From a checkpoint of a small image classifier: norm layernorm.
Rows from block 12, named by matrix and row number. Rows with one number belong to one attention dimension. Each number is 500 + 50 x the weight over its row's rms, rounded and kept within 0 to 999. All counts start at 0. Numbers have three digits each. After the name is the row's rms in percent of the matrix's.
# v: attention query, key and value (stacked) (model.blocks.12.attn.qkv.weight, 768x256, the v third), inputs 0-63
# proj: attention output (model.blocks.12.attn.proj.weight, 256x256, transposed), outputs 0-63
v.38 118:618502530546500571576449592514498507487462401552386512504410533516572471507399534553526484545506475565572496445490517524528503520471491453550519521443452497450496538504484519552443501560484553
v.39 127:459486484498425575519483579448534471445553506419520509466534566499526538415468561461552456506511504574433489441597481448569479561452533461501429498484485584504413562479532441386473399576530547
v.40 109:540470551509507595532438507531500441450507432536468520536436562527608531514423519564567544527540444490563525470519589466564415520507551461469550543504415561385440476485549436590458483547499569
v.41 107:372464530489490407496514493465488548574536557477570463501502486376389482512630482486443407475457530523486451526452495489412493515552440577502465486547540407578591526517505514507492474465519464
v.42 116:340483540527513399479515452472472494523510549414621479531504485380427501475619455511508482446459491518472457528411515493435472492545470567510515471606528463545583481555540520495508476476468481
v.43 094:400484473465409446440585472493540545519535579405583432457579455487430512433599491433480467511496550533387458482557452463470540543511506530501451459532562534599509529531517549388520469506484458
v.44 117:670524445501463576526475547519504521497464453565373526479470497595585472498362527466487496576499517544501544470541481525585561486460520418524457527418498521448430531518455549504448525544472520
v.45 097:405465531565496428527491498479484460577481523483539478514478523390412473519528469530521448494436483488502498518436520569449505498526426590516540521618566381561590548557520514573464531494500496
v.46 121:350485515472510403466530439485474504524515577424604480524548454400402521456620445509517488434503498445480479536463494490413466509543482574482515452591515497557553452536539503446529479442504484
v.47 090:646541482425546537490530472510519516458471478615455525534488487593530528571424521491440537525541514470582548548529494503523488457507518470470554500389495522449469458400462509547563542460582461
v.48 113:373496485487533396448557430501506518546497568448600512541543462427427521500622436503507485440491532437466484549459477481408486524536482586455505470590520470573565468522535519496551525441507459
v.49 122:482464501517432549571483619434568477513557495439453489469480615486516501465473567437477410541481483580465463454557475486546512524471469452594447524461551531508501627495521484448450435611526543
v.50 106:472518571535558496555440468525464449519470449563513519559436522442526483571511468588533466481487459448598519496406583553461446494470441549511584525542489433444582475536547511666428538510455501
v.51 077:631545467466541439513520459532471511468447523622444498507513467643573457554504480532483620501509573411513506506481503540516492476501492457487534495451539461478474429495470576568494601444457479
v.52 115:654562489495564495516479482555470527489435410629446504528469432560580491554464489529501585531513503449586547509466514559486505473521502486472576481470475461444510429513450538582485606470471488
v.53 131:403474529531537410460519401520463478535483536478610476526534470432438495519613431547511523435478501420507494506438529494426458470537479554484527463616533458528587434538527529540547513452491481
v.54 107:631527536497495575562459563545474527473470381575412525507440517535594498526398552540514531550544459525583528496510520496539470526502537446508519519450425494417476505482464454564458506509509495
v.55 099:452527470486543444400524369503481476485500585494564498500531426537492527487586473515481615460505536412478496542487498497485462444469505520464523479544490510487458360478523516505605538451490492
v.56 153:535505517479425573564472594480569522447545466467426536482469590547554523486397580471492441541511495583473478454581493460577501519456525461527461544431470564490443590479485451443466445548541523
v.57 092:454467566550494569531420515483501472445518440473556511541462563445555580485461504576631514522485400507512494447482563494520402589527529508497534506579415588434507509494555417520465434536539532
v.58 139:574515529472476593559457569509549529441530436531434505501474577543596545489397557482506472566523484558529493462554495473566505528492536439526520529433412556448432537460485458490468479544519529
v.59 093:384497495536469481411457425516503393468556615427592534512498528488491532507554500510570513471480480444462474457509526477548411513440503521498456533605492609480446458496605471444560505544461565
v.60 078:351468595469477517537502568460563511515568549402570487519480547393443552486571549472479395500507526535477476510485482469474470552532501521497475485499516496537558583467499423474469351529587508
v.61 125:437500478479527419396540365498461514532495584469613486504554438493451518500606449492492544456478500439469492545493492498465483474529497547450494464543531491541528403521512527476560508436501463
v.62 125:439467519525389535560475602447527492499578540408483501447525574476493519443463549436536390518514484599447471458530494452530513541494485474551411492480518538515476629502528486407456397586526550
v.63 103:534501482503540388494516473499450541583446526549472464495512408505452429522578454493452501487488528474503494541448476552441532475497422518510506487529550419567545488532476589572516577449446475
v.64 084:629534454499524539487481472522504479519424443611366471478473437545586484565463517478474590516468517459501549544457511586474562415461524468485588569438524500435489485533519614569472587439405487
v.65 106:488541544619511536557385498511465418476495556508468562537445552484588511494492541553583471477461390455529506466435591534538428500436438492552530583566498528486481503556548476527496528520472553
v.66 111:561528464613535554521414494532469438506428532552422491515451501516603452521500496552532496514443446449531529476409582557481468447441454483581540568554545455439482480602512583563464572496356543
v.67 100:482489461576484456471483439505429468519432564505456452518503492491537488439569479509527511433446484430475534512458567510479522423458432537523504504609577482501537464600516608484495551483355518
v.68 089:590513434401471531449565483502484551523456477552388419494505415545449506502496438464446545553453550492503543537501477520442556450519543455452536486431527462456466479474457628497475521466471489
v.69 126:452513526407488460482545491480508565558562445465627502511549483436408521469489474489491518496588525548488458504523436445475531600541541556441469409497493491590590528447457438447519427493604454
v.70 108:511507523494462476501525578471584497516571512511504544471499551423454493497506540441410418571525560630497437467494429527455524592508463544546487504422545390556588598497458495518454463555555490
v.71 116:478502517470459445499522583509586521485564485497507549483497520439419509475495536462410405541548575627478444511489426533503549591479471552523485490425551445589582587472481490485445487530565498
v.72 105:464487506384458440455577541478554542519566513480532483448540466464378501475506488437411464512543588603459445522542416514472561560536520533487468450432559453592537596453445513444469470500574456
v.73 092:554550524620543516537388471529424445475453545523502514518445517524590478513525499581569512475459409406566534470410626497531421475470452511545544568584453513455488462592522523566500558502401538
v.74 119:470497497393465459472582554481560550544568479471555495470541492472382531497492504448406482522555578576433453510590398482483541578532528518469441449411527464567538557412470459452488446520592474
v.75 121:464499517411464481491564558471568553519587466473553523468525504448404526501504516452416466522582559606467430521566394518485545607513516532487448465400512457577563579426462439459494445536609480
v.76 077:549517474539515464521463491484442493555417474514394479512430452509472453510486446502479500479419514447488509467410530527465482433439469561535471545556600437512542527577522663559502583476369528
v.77 129:538512500633529562510428492524485430451449540538420481503447517578627485526471544526546521499433452418543566484482563520525475435441480431556521565516478540399433459558545516563520536500413549
v.78 096:480507544486496494548513595505603491500570500488490542463478572432492507486478541449446410534515574624491455506508487521498515591520478523584475507398539441490525604461466456527448461575567527
v.79 107:560524478617543541489447477501462466523393510556407502480451472547589476516516490555527507525444485417537538501407567571479495429466436459518537576521553470447498465588509606590458598464354551
v.80 075:507545475513534451485515412505373495604400467515510495533503395522441473478500443528533509444486448389540531500379537517409521437505491509505514464572506454524546444585504595500521562443398476
v.81 113:531513504640520544544430475517455434473462528527484523521462535557606482512501519565591521481436421446537551485475621533551462454460469467544539557556454551415463462566543483565514540495420559
v.82 127:469513509407458447474561553494561549512581481472529522452476491402379496472493493435416442546560591589452456505522400493440544582541523585505464447428545429586562571465444463444465488520581469
v.83 099:538509489580548514500437466515442452511454521542398492558477505554587515504499520537567522473406412389514550497438609505528469409453452453521549546561513573432465401561565563512496550471397533
v.84 102:466477553527525499482456414523419486510456511485534444554518479534561526539487475570613556417493428397510533473498575484536445431521517484451513492613427602459447425519523481483547492454484499
v.85 100:524498458538501468510456452484408469509385486529465476509482445537510471492539444556552515460458476411468525532413591554475528411434412475513516535569577516484499439567536669542503579476384525
v.86 102:477479459329476461458607517463542552556517510485490467503539445487405506514532473431415473502534585571461472526547405514458542484543520536468489445456569440545511506456471568420496465474522454
v.87 082:558442454410491507444591509496569541525521483523449454496509464495494494516488485420379512546473603555464522556553387478445584503523542464516494488391559410502480535465459547489484482477546447
v.88 078:529542453518484526508497524480501472540466459564401521498451481497502464537472463483457471527453512496491512526439498547402526471465476503508554539486591415508561522561505632544447557485407518
v.89 101:437457528424480490489542489486506538489577506436579502499561532495439555454479484501541509464574489539477487527642476417524488544541575501438457451491412574510438515405519393390546431518635502
v.90 098:577519449376487524451552473523505556517478425553436443481529445554478509520463430474445591520503530466500537535538475499488551470535582477385497468451487492457470451431434571472531535419506434
v.91 086:428488584574510493538431509507521428488547557452595552487510590476519519465519564574561438464503473506506488478475530542563433551498433543585498543536445557537516509507569379534493467539506567
v.92 087:557494454546504478522495455490384493541371473547435457507492442540446469526542447525533543455457476411468522523425600563470528400442451451452537526606544508498500428540516665480517573440399488
v.93 094:449538552639518541559404439543457427472491521468480545556454549479538515449498508545592479467487402447515509469433603510559407479443443498517542553611482525506504499596556479505531516518470530
v.94 076:475545470582571455475477442515395511565426484547543457531529432483503442504522475538494533482458479443554544503374562535446507425492466485464481476596524430513599444639533593514514547471437515
v.95 098:528479488359466486454569551461608534515558465440504498463532492483421529508461504428417497543548586608435465515600403464494538543529521502463447456384539483534504552407470444442481422527628439
v.96 107:497508518401451474510532582471593531531576474466496529468503502454404513490504509429402463546563571622440437512579398481495583577518538516518463463391539480566538588420476465476489444508582493
v.97 083:566566441605517514482481447504457481523382465592421450490462463510588413515485526538511537517442519432587505495389541545446523437466484447519518561571536431427523458579528596563465584469379510
v.98 088:484476516504501560517503540484596510458588478455555520474529572475563523490447593489498483570520518573531466490556438459565482609500553505477483500463404512504498529398488298526517422541619516
v.99 108:506501511465474469527528572470578550519582488519473559470477523443448497488484533442397418554559592608471446516512429514483536575549501528528495493393552410563545580461449464485464460523571473
v.100 090:653531428483503527468520520485539489517449426607402464486463455482504466541431483475410524601506538488520519533470452543418571502505510446489532540442527407472565504494438576556499556473483489
v.101 088:568488463567498527470439464518423481506406490536401463525447446577533470552526436534480512461404468422483560492476587538501509393445465451510538599524540545472443446564520635559512579464383541
v.102 103:536528499632516535533417492505469439476442520521404512510470530530583466501504554567553479470454423440542526472422585547534472455434448482570521601520535513448510485601526552575469568494382552
v.103 083:539464427458503487408549451492453501530453555556381419503450470527503460532502439438421517513471560472464531517502487498445538401486491482477523544435558467482471453533474619442501543453412453
v.104 087:555534469565511478493487483493469504580392425551489486476474447462517451489500448528466532523475492434526495509403516559416548507506452538511514498553557386514574462586487624588454580461410513
v.105 107:478492544556505524571433563495560487465570551503510552476454583453524486506496577487458400525489538580521468494455499551544487554469441518615546567397575466498496575506505473557436489554524539
v.106 097:443514567425485509507525498529527533480609480455617535552559536425453551452467497491531502489551469553513477501564502444531483575574577536432460434526433521534484515434476343411512434512634473
v.107 084:427505565421501483513498533489518536502577497414663554533551512460473505464494533520580485478548488538520453473555487474517473570538506553508458417520431544547528542432514389446499417479636474
v.108 102:585484495533557576463476416527427471464451474554464469500458490610572481561514474560527561457467435370550567468497528491535461404498525418452542556552429554392438425476506538564574528479434488
v.109 091:573556510623521534535426461536449451499407485566448495528459509500589472520488492560526513532445429388592543489378581564487476443444463473541558577567484453436532446606522561588481571482396531
v.110 108:503494483483465444502554593462577532524562442486533548457527490431431489461483510440427464570521592594475419507509418515452549592512494561519468460431557407571601578482495493480456461530578506
v.111 080:449477584546511543551447567542563506466541492453548544497490612483501538459474544502522460485519427563485476495592534512558459531529465465550424529488474546486441555456526379498528398576541537
v.112 123:470488516388462470473563530473542543521563460453586526480545475431393512469492477493447470495557562575457452517543403474468537577536534549459460426453490479594564549440472411448490448518598447
v.113 089:414511573589517476553436534465540493504570490472615573513525549435495510494508579514515446504518519527523448508467504501497481572504457547563503492527503444567590536547496404544462473555532512
v.114 110:481502498406504503443549483533496555473505509496562460525541456533512555484487463479513546488558516472466504504570445419525519494544563478411488420476422574490470439408477453422565460449562437
v.115 087:440464543505509511501500461533479503452543568427598525545533550506526547467526516535597490442530475499459516459532498462581399530454487497479466480557412594526448500464514365435562425495549508
v.116 124:477475474383485482448585503489524564511537451445567478488551456451401513506488469468439528536546558547483472514562411448472532551580544510437484425470477465541518527410460429444540442486605419
v.117 090:438496572603533501521423512531495431491541530463579524500491580484528499505512558541586450448501425489531496450484564479555401536462459471555454544586470536515511479511537379526526507543523553
v.118 101:579503439401513512421595484510476556517441454533444434495494432545479493483508438486455564495504544446480537506529456437497539424516566455406496438473496487479480460462458564450514538456493463
v.119 092:507494479624476519542434512501469465493469575496397515503440533551522473525495508498530470457431486474476530482464597579522434453430433511575502629555586507462450485602502616558500559503399538
v.120 087:523451452375487518471570500494559557473521495525431474492506472537483542552489478447433539559479543543477526565616399458511541492518569440415491438388495514448436514387458530484505452478543453
v.121 089:519566465604535459508478456491401474536390497531498485503477421500514426514519471529557538508498455403536494500391609543420496440483448501525544546595520449510552421615537597559506579446371486
v.122 114:494510538539523534528466443543485464460482548487500483538505563585593531531496511541609546450460430421512552464509574455587424471493544449466503529537401608432425443456522456497543489502488495
v.123 090:383530551501516473503529546490551520491600523448611513532556506399437564458475545519522416478537482560529457477510471457481468592534523573472496447524469469566543501471510372439502428529637480
v.124 112:539486479490519550489507426528429497470446535497456435526492492597570521519512485525565559455467463408496556510512547470526464409455527436457518497536440618429398419492528523466575509466457499
v.125 098:453530549652537539573389509533466452458496518520526533503444559500589499486484542523594449472483417448560513470487570550518438489466475503580523558571459547464492487547558443561490492524480570
v.126 101:548508468574492501516459555469563465510478511545392527471422504495504454520496506493420469565472537532483522503466508550468513505460435509607515565411591425483527565557484578543415574512444543
v.127 080:449546582546498467509444550510516478514549479453615585549528535423504544482468534497595499504538417476529510484514558490585451596524527543454515491591423542526515514447536349512524489499573543
v.128 091:606445494516511566531428557474452497492496506515378472404524513565578482478442496536489500528498486476488562482467586503545515421474483392540481537415460532443374428513523542491472512563450516
v.129 107:432465477503531515463509463469466457526444494466554427513522472462430531523560403510521544422474494448515505545493518495436482489560511522438520457606478508517549441471562484469557468469503513
v.130 097:455462608559488491593442542503514427465561543461472549505432582503497514538500581524508442492477447541488457423454532547557421490427454531590492592449510504475464538501504507538459499560481565
v.131 129:467452444477526481451515456475427487568449490471562420489562421479427522484497404538546544466501503452476522545480532486439503490545515501457497469597506473531524458500546527471543503459475471
v.132 112:574518521518466571522495547503572535462534516524414584484493540507597461509450607472461454571511510545476491472538478518562531509444515439541511521407516511447447528495444498522447510562485527
v.133 085:543488525464549580520454438504398490549422443525445426476490491527500528529420423556532578454507434431496569496500570455522453417518521440463525507529473536457441390467569523479509521477453517
v.134 099:481462468468515474477495438468426468551446504456556450508535449497440518491497408567555575439494458461497553551468522499428485449526524481442503492593472529524494452507562507478555460466471496
v.135 105:409438511512507516499482448481419443547451480463574418489536455480419512509554406551566552433437460447508533494433532473445500472548497523466534504599469505488531447520580534502506517472484520
proj.38 119:464604562435515410487533456506511559405545557517481496539482467479514599393535448444413547552563518569447496517481554553465461522497519489457581499560494463500508412497469505437526482508521465
proj.39 128:497581477406471395552434394441476398478524491528547527529352563497429537405497408512511503494586485546572563493447575550478474593411491557468531562620451535498508501448592493620536490519503545
proj.40 105:528493567435522473542452556431513538451552539471448490499450539400471634438538460430442556547545468584465506529475566426451395494462500478490606555585534473510450446452525489425533408488569423
proj.41 111:412486485555458498480534430456558472517497474486548480534531473551519478502450504528627467466568489496498506532469483483527587549521566536480412452503443589493528534579456536540466467467404493
proj.42 121:448445492532506512522527484422522493540523475459536493480539495551498495549501491531613487419532474434559469618478492434530531481512556510493400475471477548535499538512485504562537448456403511
proj.43 089:485542397550482465527467410464452411562445443503547528509402559575480407534506477582575461419490506411563463488444505547542517578488515524487423486457420530523543574523561543646512508529457599
proj.44 116:546584502444500463453474485561466532493454545559475493529457484474517481431502504479390556574486547522499533430527502629476445515492449471507604473511521465475496442490501497448486589568564486
proj.45 101:458495538548515441444577438542533586514530479439489517542642379495575497455522515521596523450499506440536492609499481582484554502539544490479425397492454542473494469616447551452479498485389446
proj.46 123:463424463542472574529503490446529486564496464460521495466532515550467459590476514519607468411471460447531464554478478382511559474526554512486406507442481546556511565498485488551500434428451534
proj.47 096:513446512476479570516487645537522536491486549511451530464500500476500499575478567490391453544426486601361494393587435465528490475510480432538507508443596445506507529452492470401467492517583485
proj.48 115:442397450552488586487498527464545484553467449458531500470557501564479446622483514537574468418478477449522456539485469432539561478531517530504411484440501512510534554508485486548493466445447541
proj.49 117:505608518452476346508472357472480467482514514510550553581378471474484526362497422526529517526599511547576560484459542586485493591456545529443525509594465538489499440528555529570505533575488503
proj.50 105:489470594523565532468567574499559586465545507465437469497629407491564559480513474425510527454564492455523508605511520408484503423535572436477489463501561507496453405541435493394555430444451373
proj.51 082:499433475464540568491525614572505572509478527481446497483598496478563472541520596503377528472352511436419491480556443571504503455557468480496514427392563474481496487477461481383502556525576484
proj.52 112:494448522520547621460554601579516580475473525513431484485612457465554494573464567454419513513409521509420471456538464520490507442582459403527503473410542443482483480491436509378505518504558433
proj.53 128:463363497583504582501515556458533510549485451437501470446594478537500487589520524495580481429461498436503453584504455396491524447534518496495412481436528519507489509503490504494523453408458484
proj.54 108:508586536450510543490515528518520561438531533543454506508488527455509574471471516419378540542525490589399512453564551439500471500502506466493596552531507474520497445464485500402535477532536450
proj.55 098:541338467571553603543488657460466490542442448458466434434556506491456457642514545511509486475405459462477468509558444479479501437524483463572472531413567490498470554449511473464464507441535496
proj.56 149:513626494433482409518453403468477461457542536542532535564369537472440535404513450499464505554572495574534523458474550553486455576429492537472584550574474515483516490476560521543506513544539540
proj.57 085:462491569445478463579475517418507504478582534490513507452421563462446637442547438435526520498612475555509551526483558355432468497414535516474567600552521521519477456436534464490555393509533521
proj.58 142:505598528414461445564458473473487503419534550538517501514387557480461566407500476481440499580547505618465528437487563511496438554428479504497583565573516494495482456441518514484510488555560497
proj.59 094:532409546557554398557431472444440435516509487486474445493416508489465558418565397492596503465551499458654483523420524489415428505473536501521501560538483544472470466472573511544478461469519510
proj.60 088:445570507490416459542495398419504455470566499474563501533432541529461535465465490495601475472616430567512498506486564409519549579408546526468481514547462553527495533539529534574500419494423545
proj.61 119:490373452594517618517489584529502502596438458452483474439551489518505444623505528541539476425408465432516438537503443484505522442557500480546396486387541514503494558491500464517492518461488535
proj.62 125:458598488458453377502465356469483432477529531511546516526385526494442505421500435536537513504611513504562526509457550553498524590420533575448501508648428571489489493499596523587518513518477547
proj.63 110:472451498550540553437546535586538565556441491502488486511655417526592432575511550521503501456404499441473451534532401569496559438592486454503414404387471482492529493540429534464485554465463480
proj.64 093:526478474552512540441492585571471545545456544517480514486580425443576426529483512468445507488419514460483497476557461618452520453513385441496491474473584403470497525518472499405468589516555458
proj.65 102:478433562465515462478500535528473543456532519456463456386559480496516566434530442437573533521542524516403514581465535516495482441501507434520515479509510540497408397487494537429546554552493425
proj.66 111:461440548530534513454560544580469586505455542465448461434611407436603498434523445474498509496499552433447513570479475587481473436513446399532487413479529471475416431552478543383515568565494415
proj.67 109:479406512577554559486541560480497571541461504475460449428633417513556478563531488496586502460480510424496512548465428497468522461589542457524426468423463455432493493516430562449513493507438400
proj.68 089:560528450551520558511507491524508517554461532549508489567505475485533378550479558587406505483420485479537505453568490565439536525522459483495536512455541392481572555527449464440476511431522517
proj.69 128:495541506455465501531506414488568458508516424530534520606423574511470519523452574587515464499539462535517454423548483361577545570544540580435506487557454525570588538512506483574482430475494553
proj.70 104:457592511448463359423526417587478491517484507488529521558497419483487484420521497602517531445558478426471536480452504648488526585543441507380490399576425561544537470563536521517490600572490539
proj.71 111:485589491447468373437556385518501466510479515513588538591441449476477475433518482609533501467547486436480506475516510663474510575544447512365487398569435541526551459566513499548455543555489542
proj.72 100:484582460499435408461516351483526442531468487527535565619437463461435448540504518578480440424503495464558475494478495601517535598527442585448478471539468517532617556549514486599460523496488571
proj.73 092:483441566498547566505504606509493550460507513491483435377563498489580588441516532464557531546504485502400504562541483464476500436446508406535477520501550531478417448485489548383520497535517418
proj.74 113:536583476486420440498480389483531440530486497521531562603414562501485440536493534575485458490533485469553470425527487529518510580501489595429512494547461534530609542524545455616448488473519624
proj.75 118:497584486451453390509481377515537436509511509503547551590386531496439467503493522597501465457542470497539484437499529561528517598489461579439555485572467545521568547538546469594463500495530602
proj.76 086:510475487559556540428561498578466576553440518517455476518575403469603441478516505516528513466455515399487508519501460557446516469593451490536491434489499394459540480566448501444478577555495484
proj.77 129:511442533539549535497471583530438541486530545467444433385549463486551511477529436420468548551487517521489556551494507533447448417437466413557513524461562478464378450450494520404537524526522437
proj.78 097:441619541468429366436516460560473458520490532490557569531417458475479502391535497569514495487523488434487528490463565636491484574470440543429516428566458556521518471524504510530501563539476572
proj.79 111:467447522538550553423559593581462583509451542491450469453623427481578476460489496459506532501471532434446505538500483562499480430528430394535495429484541444480479457538441535395517552563509423
proj.80 079:542411484533545620478558538522505594473548441513481472527604496494577490548468539486509524536420524511414468518531449393553551498544527440510466531452567443503511484528416514492502479511499463
proj.81 110:492414576511544553496510586473462543459537528471435449369555490494555546448522453425533523564537495511446562543487507480494469434471549404530481540476526535484370426485472511436546479527505421
proj.82 123:491606473472451411439522381519515440517496506520579544612435499478474474508504549591512449435526499488521464449494501593522525596523490581396467455539461529527613536561521481599454532494497584
proj.83 096:506430537543572605509503598485467568491516540504471440397574484498530506513532463408498573543490544531501494561526487496484526443478523405604471533430523457475417453455447531394537506517497429
proj.84 101:506390511540538613571463561409495522473538473490430467408520563555501533546471505403537524517492534572482499504509499271544466419455601469594483602484556500502436555453501519484519410478478488
proj.85 115:526408500621580568456537521493454562518469508481420447478591418507571460524471491470514535468426524436512501527505445484449530435577517454560487497473528416486475471556439504440487531494507391
proj.86 096:537552439551473452484515462534506465552459493542541539609476474500455410579530524575457475434456532447570473474520459556494510577552511571477515477514480440522618565561485457551463504453484552
proj.87 082:476592449505433456495493480568500468559472488562556532599477463484460390580551527566410463430436495465554473475481510623439462576520416541466523529473534445453571548490496482511479537463490575
proj.88 088:498504494510522480398556485583491527561440495482510499531584383455562424539502508522472511466491523424476521457530450648454540544622403490462522395480498415448551481547462508443443651552473478
proj.89 102:527511464491451505591446440429530440493554502507468527530436593538416528550474458516503500519496495550596471474531505397524480533469580602528544603502462513525489535459521478646478388421531544
proj.90 103:585524427524488600513487515508511514529443514530496525542486540501486403614470582535381494535439499542522492418603480482492551514480443514528531565457570405525594549512480469471451485447530551
proj.91 088:456455577480503473491481525472496494449538494415529469418473539520480604407498413445585518520612471521443560578450524495534462494452554462464450458586443666530408428452564539539536492577477485
proj.92 096:501427509580560622475538547515472552505497539505463463452605455499565451543462507492510548501417532458549509540517455427458534461586503459554505549420539361482526482528438516432482518485505424
proj.93 091:456443589505558534492512535497478577429557512451474420413554511484539573441554431411575527498512488501449484587487528473528518420485522452546483494486490529493399422476500533429552510526493430
proj.94 083:502433550546557608435503548546498576510469450498445455439586498519567529535480545483535541514486510513421458507489465425535569439561512435491457518508532455460498499538440479432509551553457468
proj.95 098:538599441452459437497459430507489409514494491524523564617397561512445449503498521561444482448497497465577497448517496559491489597493446619457513523520472496535575532516538451610481511458511594
proj.96 107:472619443439433377486503379509496444507495545538548538614394498479468464493530518574481482441517499459544492467486539581524516586473451609430535499568451534534569523522533471599476500474504589
proj.97 091:503453534540545586454558561560455562536450520529460454480598435489532446532505561517487482540444532486463483490518428535480531470558428402498495471438550383467459483512482545421451580577532473
proj.98 098:485566516384459418501456519470539420462547475518539562500425563466444580424477503485494489529572492576477536484510570520509469557428480541435518480541473587524500496448588490541488487482516555
proj.99 105:485611468450450369478508430561522472499482525491618552581431464470476477460518500566512486450547456465490517462504513654519506558501451529391478402595449565527532478558525485542482573518511567
proj.100 094:526550477498510533440510545573497525535459510548521515537525420420512418534475521512369500508490527459509478470517474640436516551533376484466543408492543428490605496527529479453438613487554521
proj.101 092:522438504577552562472515567477458571495505551498466444447599469510578462487502482476462544501398539433578544529515466525408497417527497433550499545458545393457438518520464482429504514466516438
proj.102 102:487439544516532508449525553537468576481474556447465444415586468461570501436520483452529532533477515457437556574478520545476485433483445405526467451473519488501393452506498575379515556563522425
proj.103 081:541493483581513536546543525525483550558479484541493472536552417556532377550563532514404491407403514436597498477487473563409471441500496503553477492386542351429534567547471511482486495435492471
proj.104 096:519487491547547586449587528588496578515443509500451490521605422473570436506466566506475498511442516448426465466525431503497548471587443456502461440485512416477543468556460522420480585553492446
proj.105 102:437515553463467343434501478538519452474494518475554536445490456452474546381517408506551544456565484454439567541412515648469459537451436462443488381575472590508457472511550542465523547596476529
proj.106 107:487569507405463498566454463466526433463520463521530521537414602499458524523493507465490441537553474602486474452488538372575480550482554574475515556513478549555505485454525500585538447454511554
proj.107 086:477559519451471469544495487473503419491545479483513543515413563510447570490497458473568481496583497570438517489489543392531497573491600571469496501555455598568469506504551473587531447480461534
proj.108 101:517439500548506641541434597447499534478523524471452439387521533520501506521480511410437525565456520552498485533520490363484465412440510459588510647448596440475440533445511470435505461471543422
proj.109 092:494451556497569535464541566509467564505464524465451453425559493460542518456479504452514544556513534486433508543510483534466493445525444393515474479456542424500445427476448535366474575577538424
proj.110 103:473596501450459391424564420568500496522468494515519541601452428479500477450525521610501481442543477440493483462475486672500526595534443561389496412546428537506592480570518469559476568528467561
proj.111 086:491481509442486423530496488403488439460560553502502537488444542511461573407529401447547543519554514557517585530455563506500445547387502548473529523545454605509402478427572463525548431476524476
proj.112 125:537549457458439455493505415479556439502491455549544536629421569511452487509481529574500427455517491509529464426526497490546533604530519578428507473546475520535604541532533461627457453494496575
proj.113 084:444527530452452428469573464569502484453470480464503496485452487492496565460498457481581508507558466494399505524420542519537527526523447526416468374569453624520467485503530560529478579617449523
proj.114 109:525501467483488576586440494444522489462532473529508516500421608527426502581483532473450493530480480609548471462545509352522477505426587565535500627467521493543506565440514488545510416436486507
proj.115 089:491435520495489485569424494434514449444543503480487455428442577531434620494506443439565494546534492561514495546485521373570488509429612506527477572500470581511405482417554525587546422464474532
proj.116 125:537539448508472527538439449471551447527498461530549544580419564526460473582465575575464478509504498539558460391527483441543529537514490583483507548524498502502637578508500450604455444486507563
proj.117 087:476470567490507479530478491398482505441541517456461454391488537526510604437516441427586500507567472543480545557405539367532456419438535486528484547563464577524375442470523521532544462543498484
proj.118 101:558510458517526616574509506475503538520511487545500493541519505537474419592490598518389485482422536511559460445578451429475514475510489522563524583417560360504608570499432457504466471451520496
proj.119 096:477429541534545490460539545551413575531483548463441436452589400496553492452577445454547515458447511465502523579511504582424473444511478404533503488467464460458422430522463521433529552530512452
proj.120 089:556565453508489498538440457483482451527496494560545555548433521517479406560479528523411499508444515499565511452536504541475483539461473565526544560439517441506566578441530440554500486406536566
proj.121 093:504426538576577565450550570500497597506482480475460442428603462456597512486472500490531508517498503460411477547495468483490540441570523408525456455450579453500468458527426544403479577574507420
proj.122 113:498431534524522561604426586400503481478554515494471463405479585543498551497509433415510520562515520591486515554493527357504430448388547469598503607474548513503414522390543511483546396448507478
proj.123 093:437531566412459456514515415517523472446528459484512515510441570498478587503517472491586450526607472549437475478496537412605516574507540568475504494522446624550506483480508517546516471519498543
proj.124 109:525425490523532589584461599406498511488561518487443465421520558515520512582515489391456496557484513537528474545534469397491473432437566458600530608415580441465454542426461523477504420428536460
proj.125 095:452463572498517484518491557467504526439582491465482464397536479501511605401506435434571520547563512514409528568459537468521505427461542449520475506515516591499393420479529518419527492588525458
proj.126 101:449538495479505418385548485584468542535453504486537513529574369458524483430529441536521540469505502408494546503490474704441495552538425467436499395529478483500524452542516527469483626576503502
proj.127 082:525494534449481477526446475517499438433529456433486551462477555549467577466494465420564535520566503601453523502542589436562488523458539531523523540562433591553437453434572448565564476480535444
proj.128 094:497467504420525569500487598552508532478513533477484462480548526462479555533500522404465549548429560591484461516558454438441445477529558465526558555440538462506431520413470441389544487494616435
proj.129 108:507454453501464602507483592457496508556486410499462514425527476597488474603473548564587491496530492460493521506512452460529562508526522436527440548435459514435500540501488449565498473508453526
proj.130 098:468538585454531407495495425515481556422501506449513502492526496448498638415517356395571553512553462532467499503488591506504432490482529467464455480603500572498426410483525523394539544446456438
proj.131 117:477399479532480600474489613515491481549463419492431516456560473551510445592448583559560460531450505500501489521542435425482594502550511469479463510415475483416535552496487451524482485526501530
proj.132 113:510580530472550409501480404537512513461515588503533474575468504414474528424552451399399542509489511543492474482473533548467410521454475562502547491555513489585490463501510541456502533465508470
proj.133 089:483434470487536656519524713521479540520514441473459497402565496476495515562444587485461492578484521555469507501547436385474528513557562485485501550436502425433489560462473419452516489472590458
proj.134 096:494418444538472609479485613495465490532513415486419498423570490561518472591425545518549488541486523504513523521538458435490597506554511458507494479434463475436510533471478434504526487516551503
proj.135 105:489403484537508595483510610501478493548495449472465500381564458580500468592471569544560499491471505457496504532523437443501542453569524387526442525443460502448478523471484444511520489525515516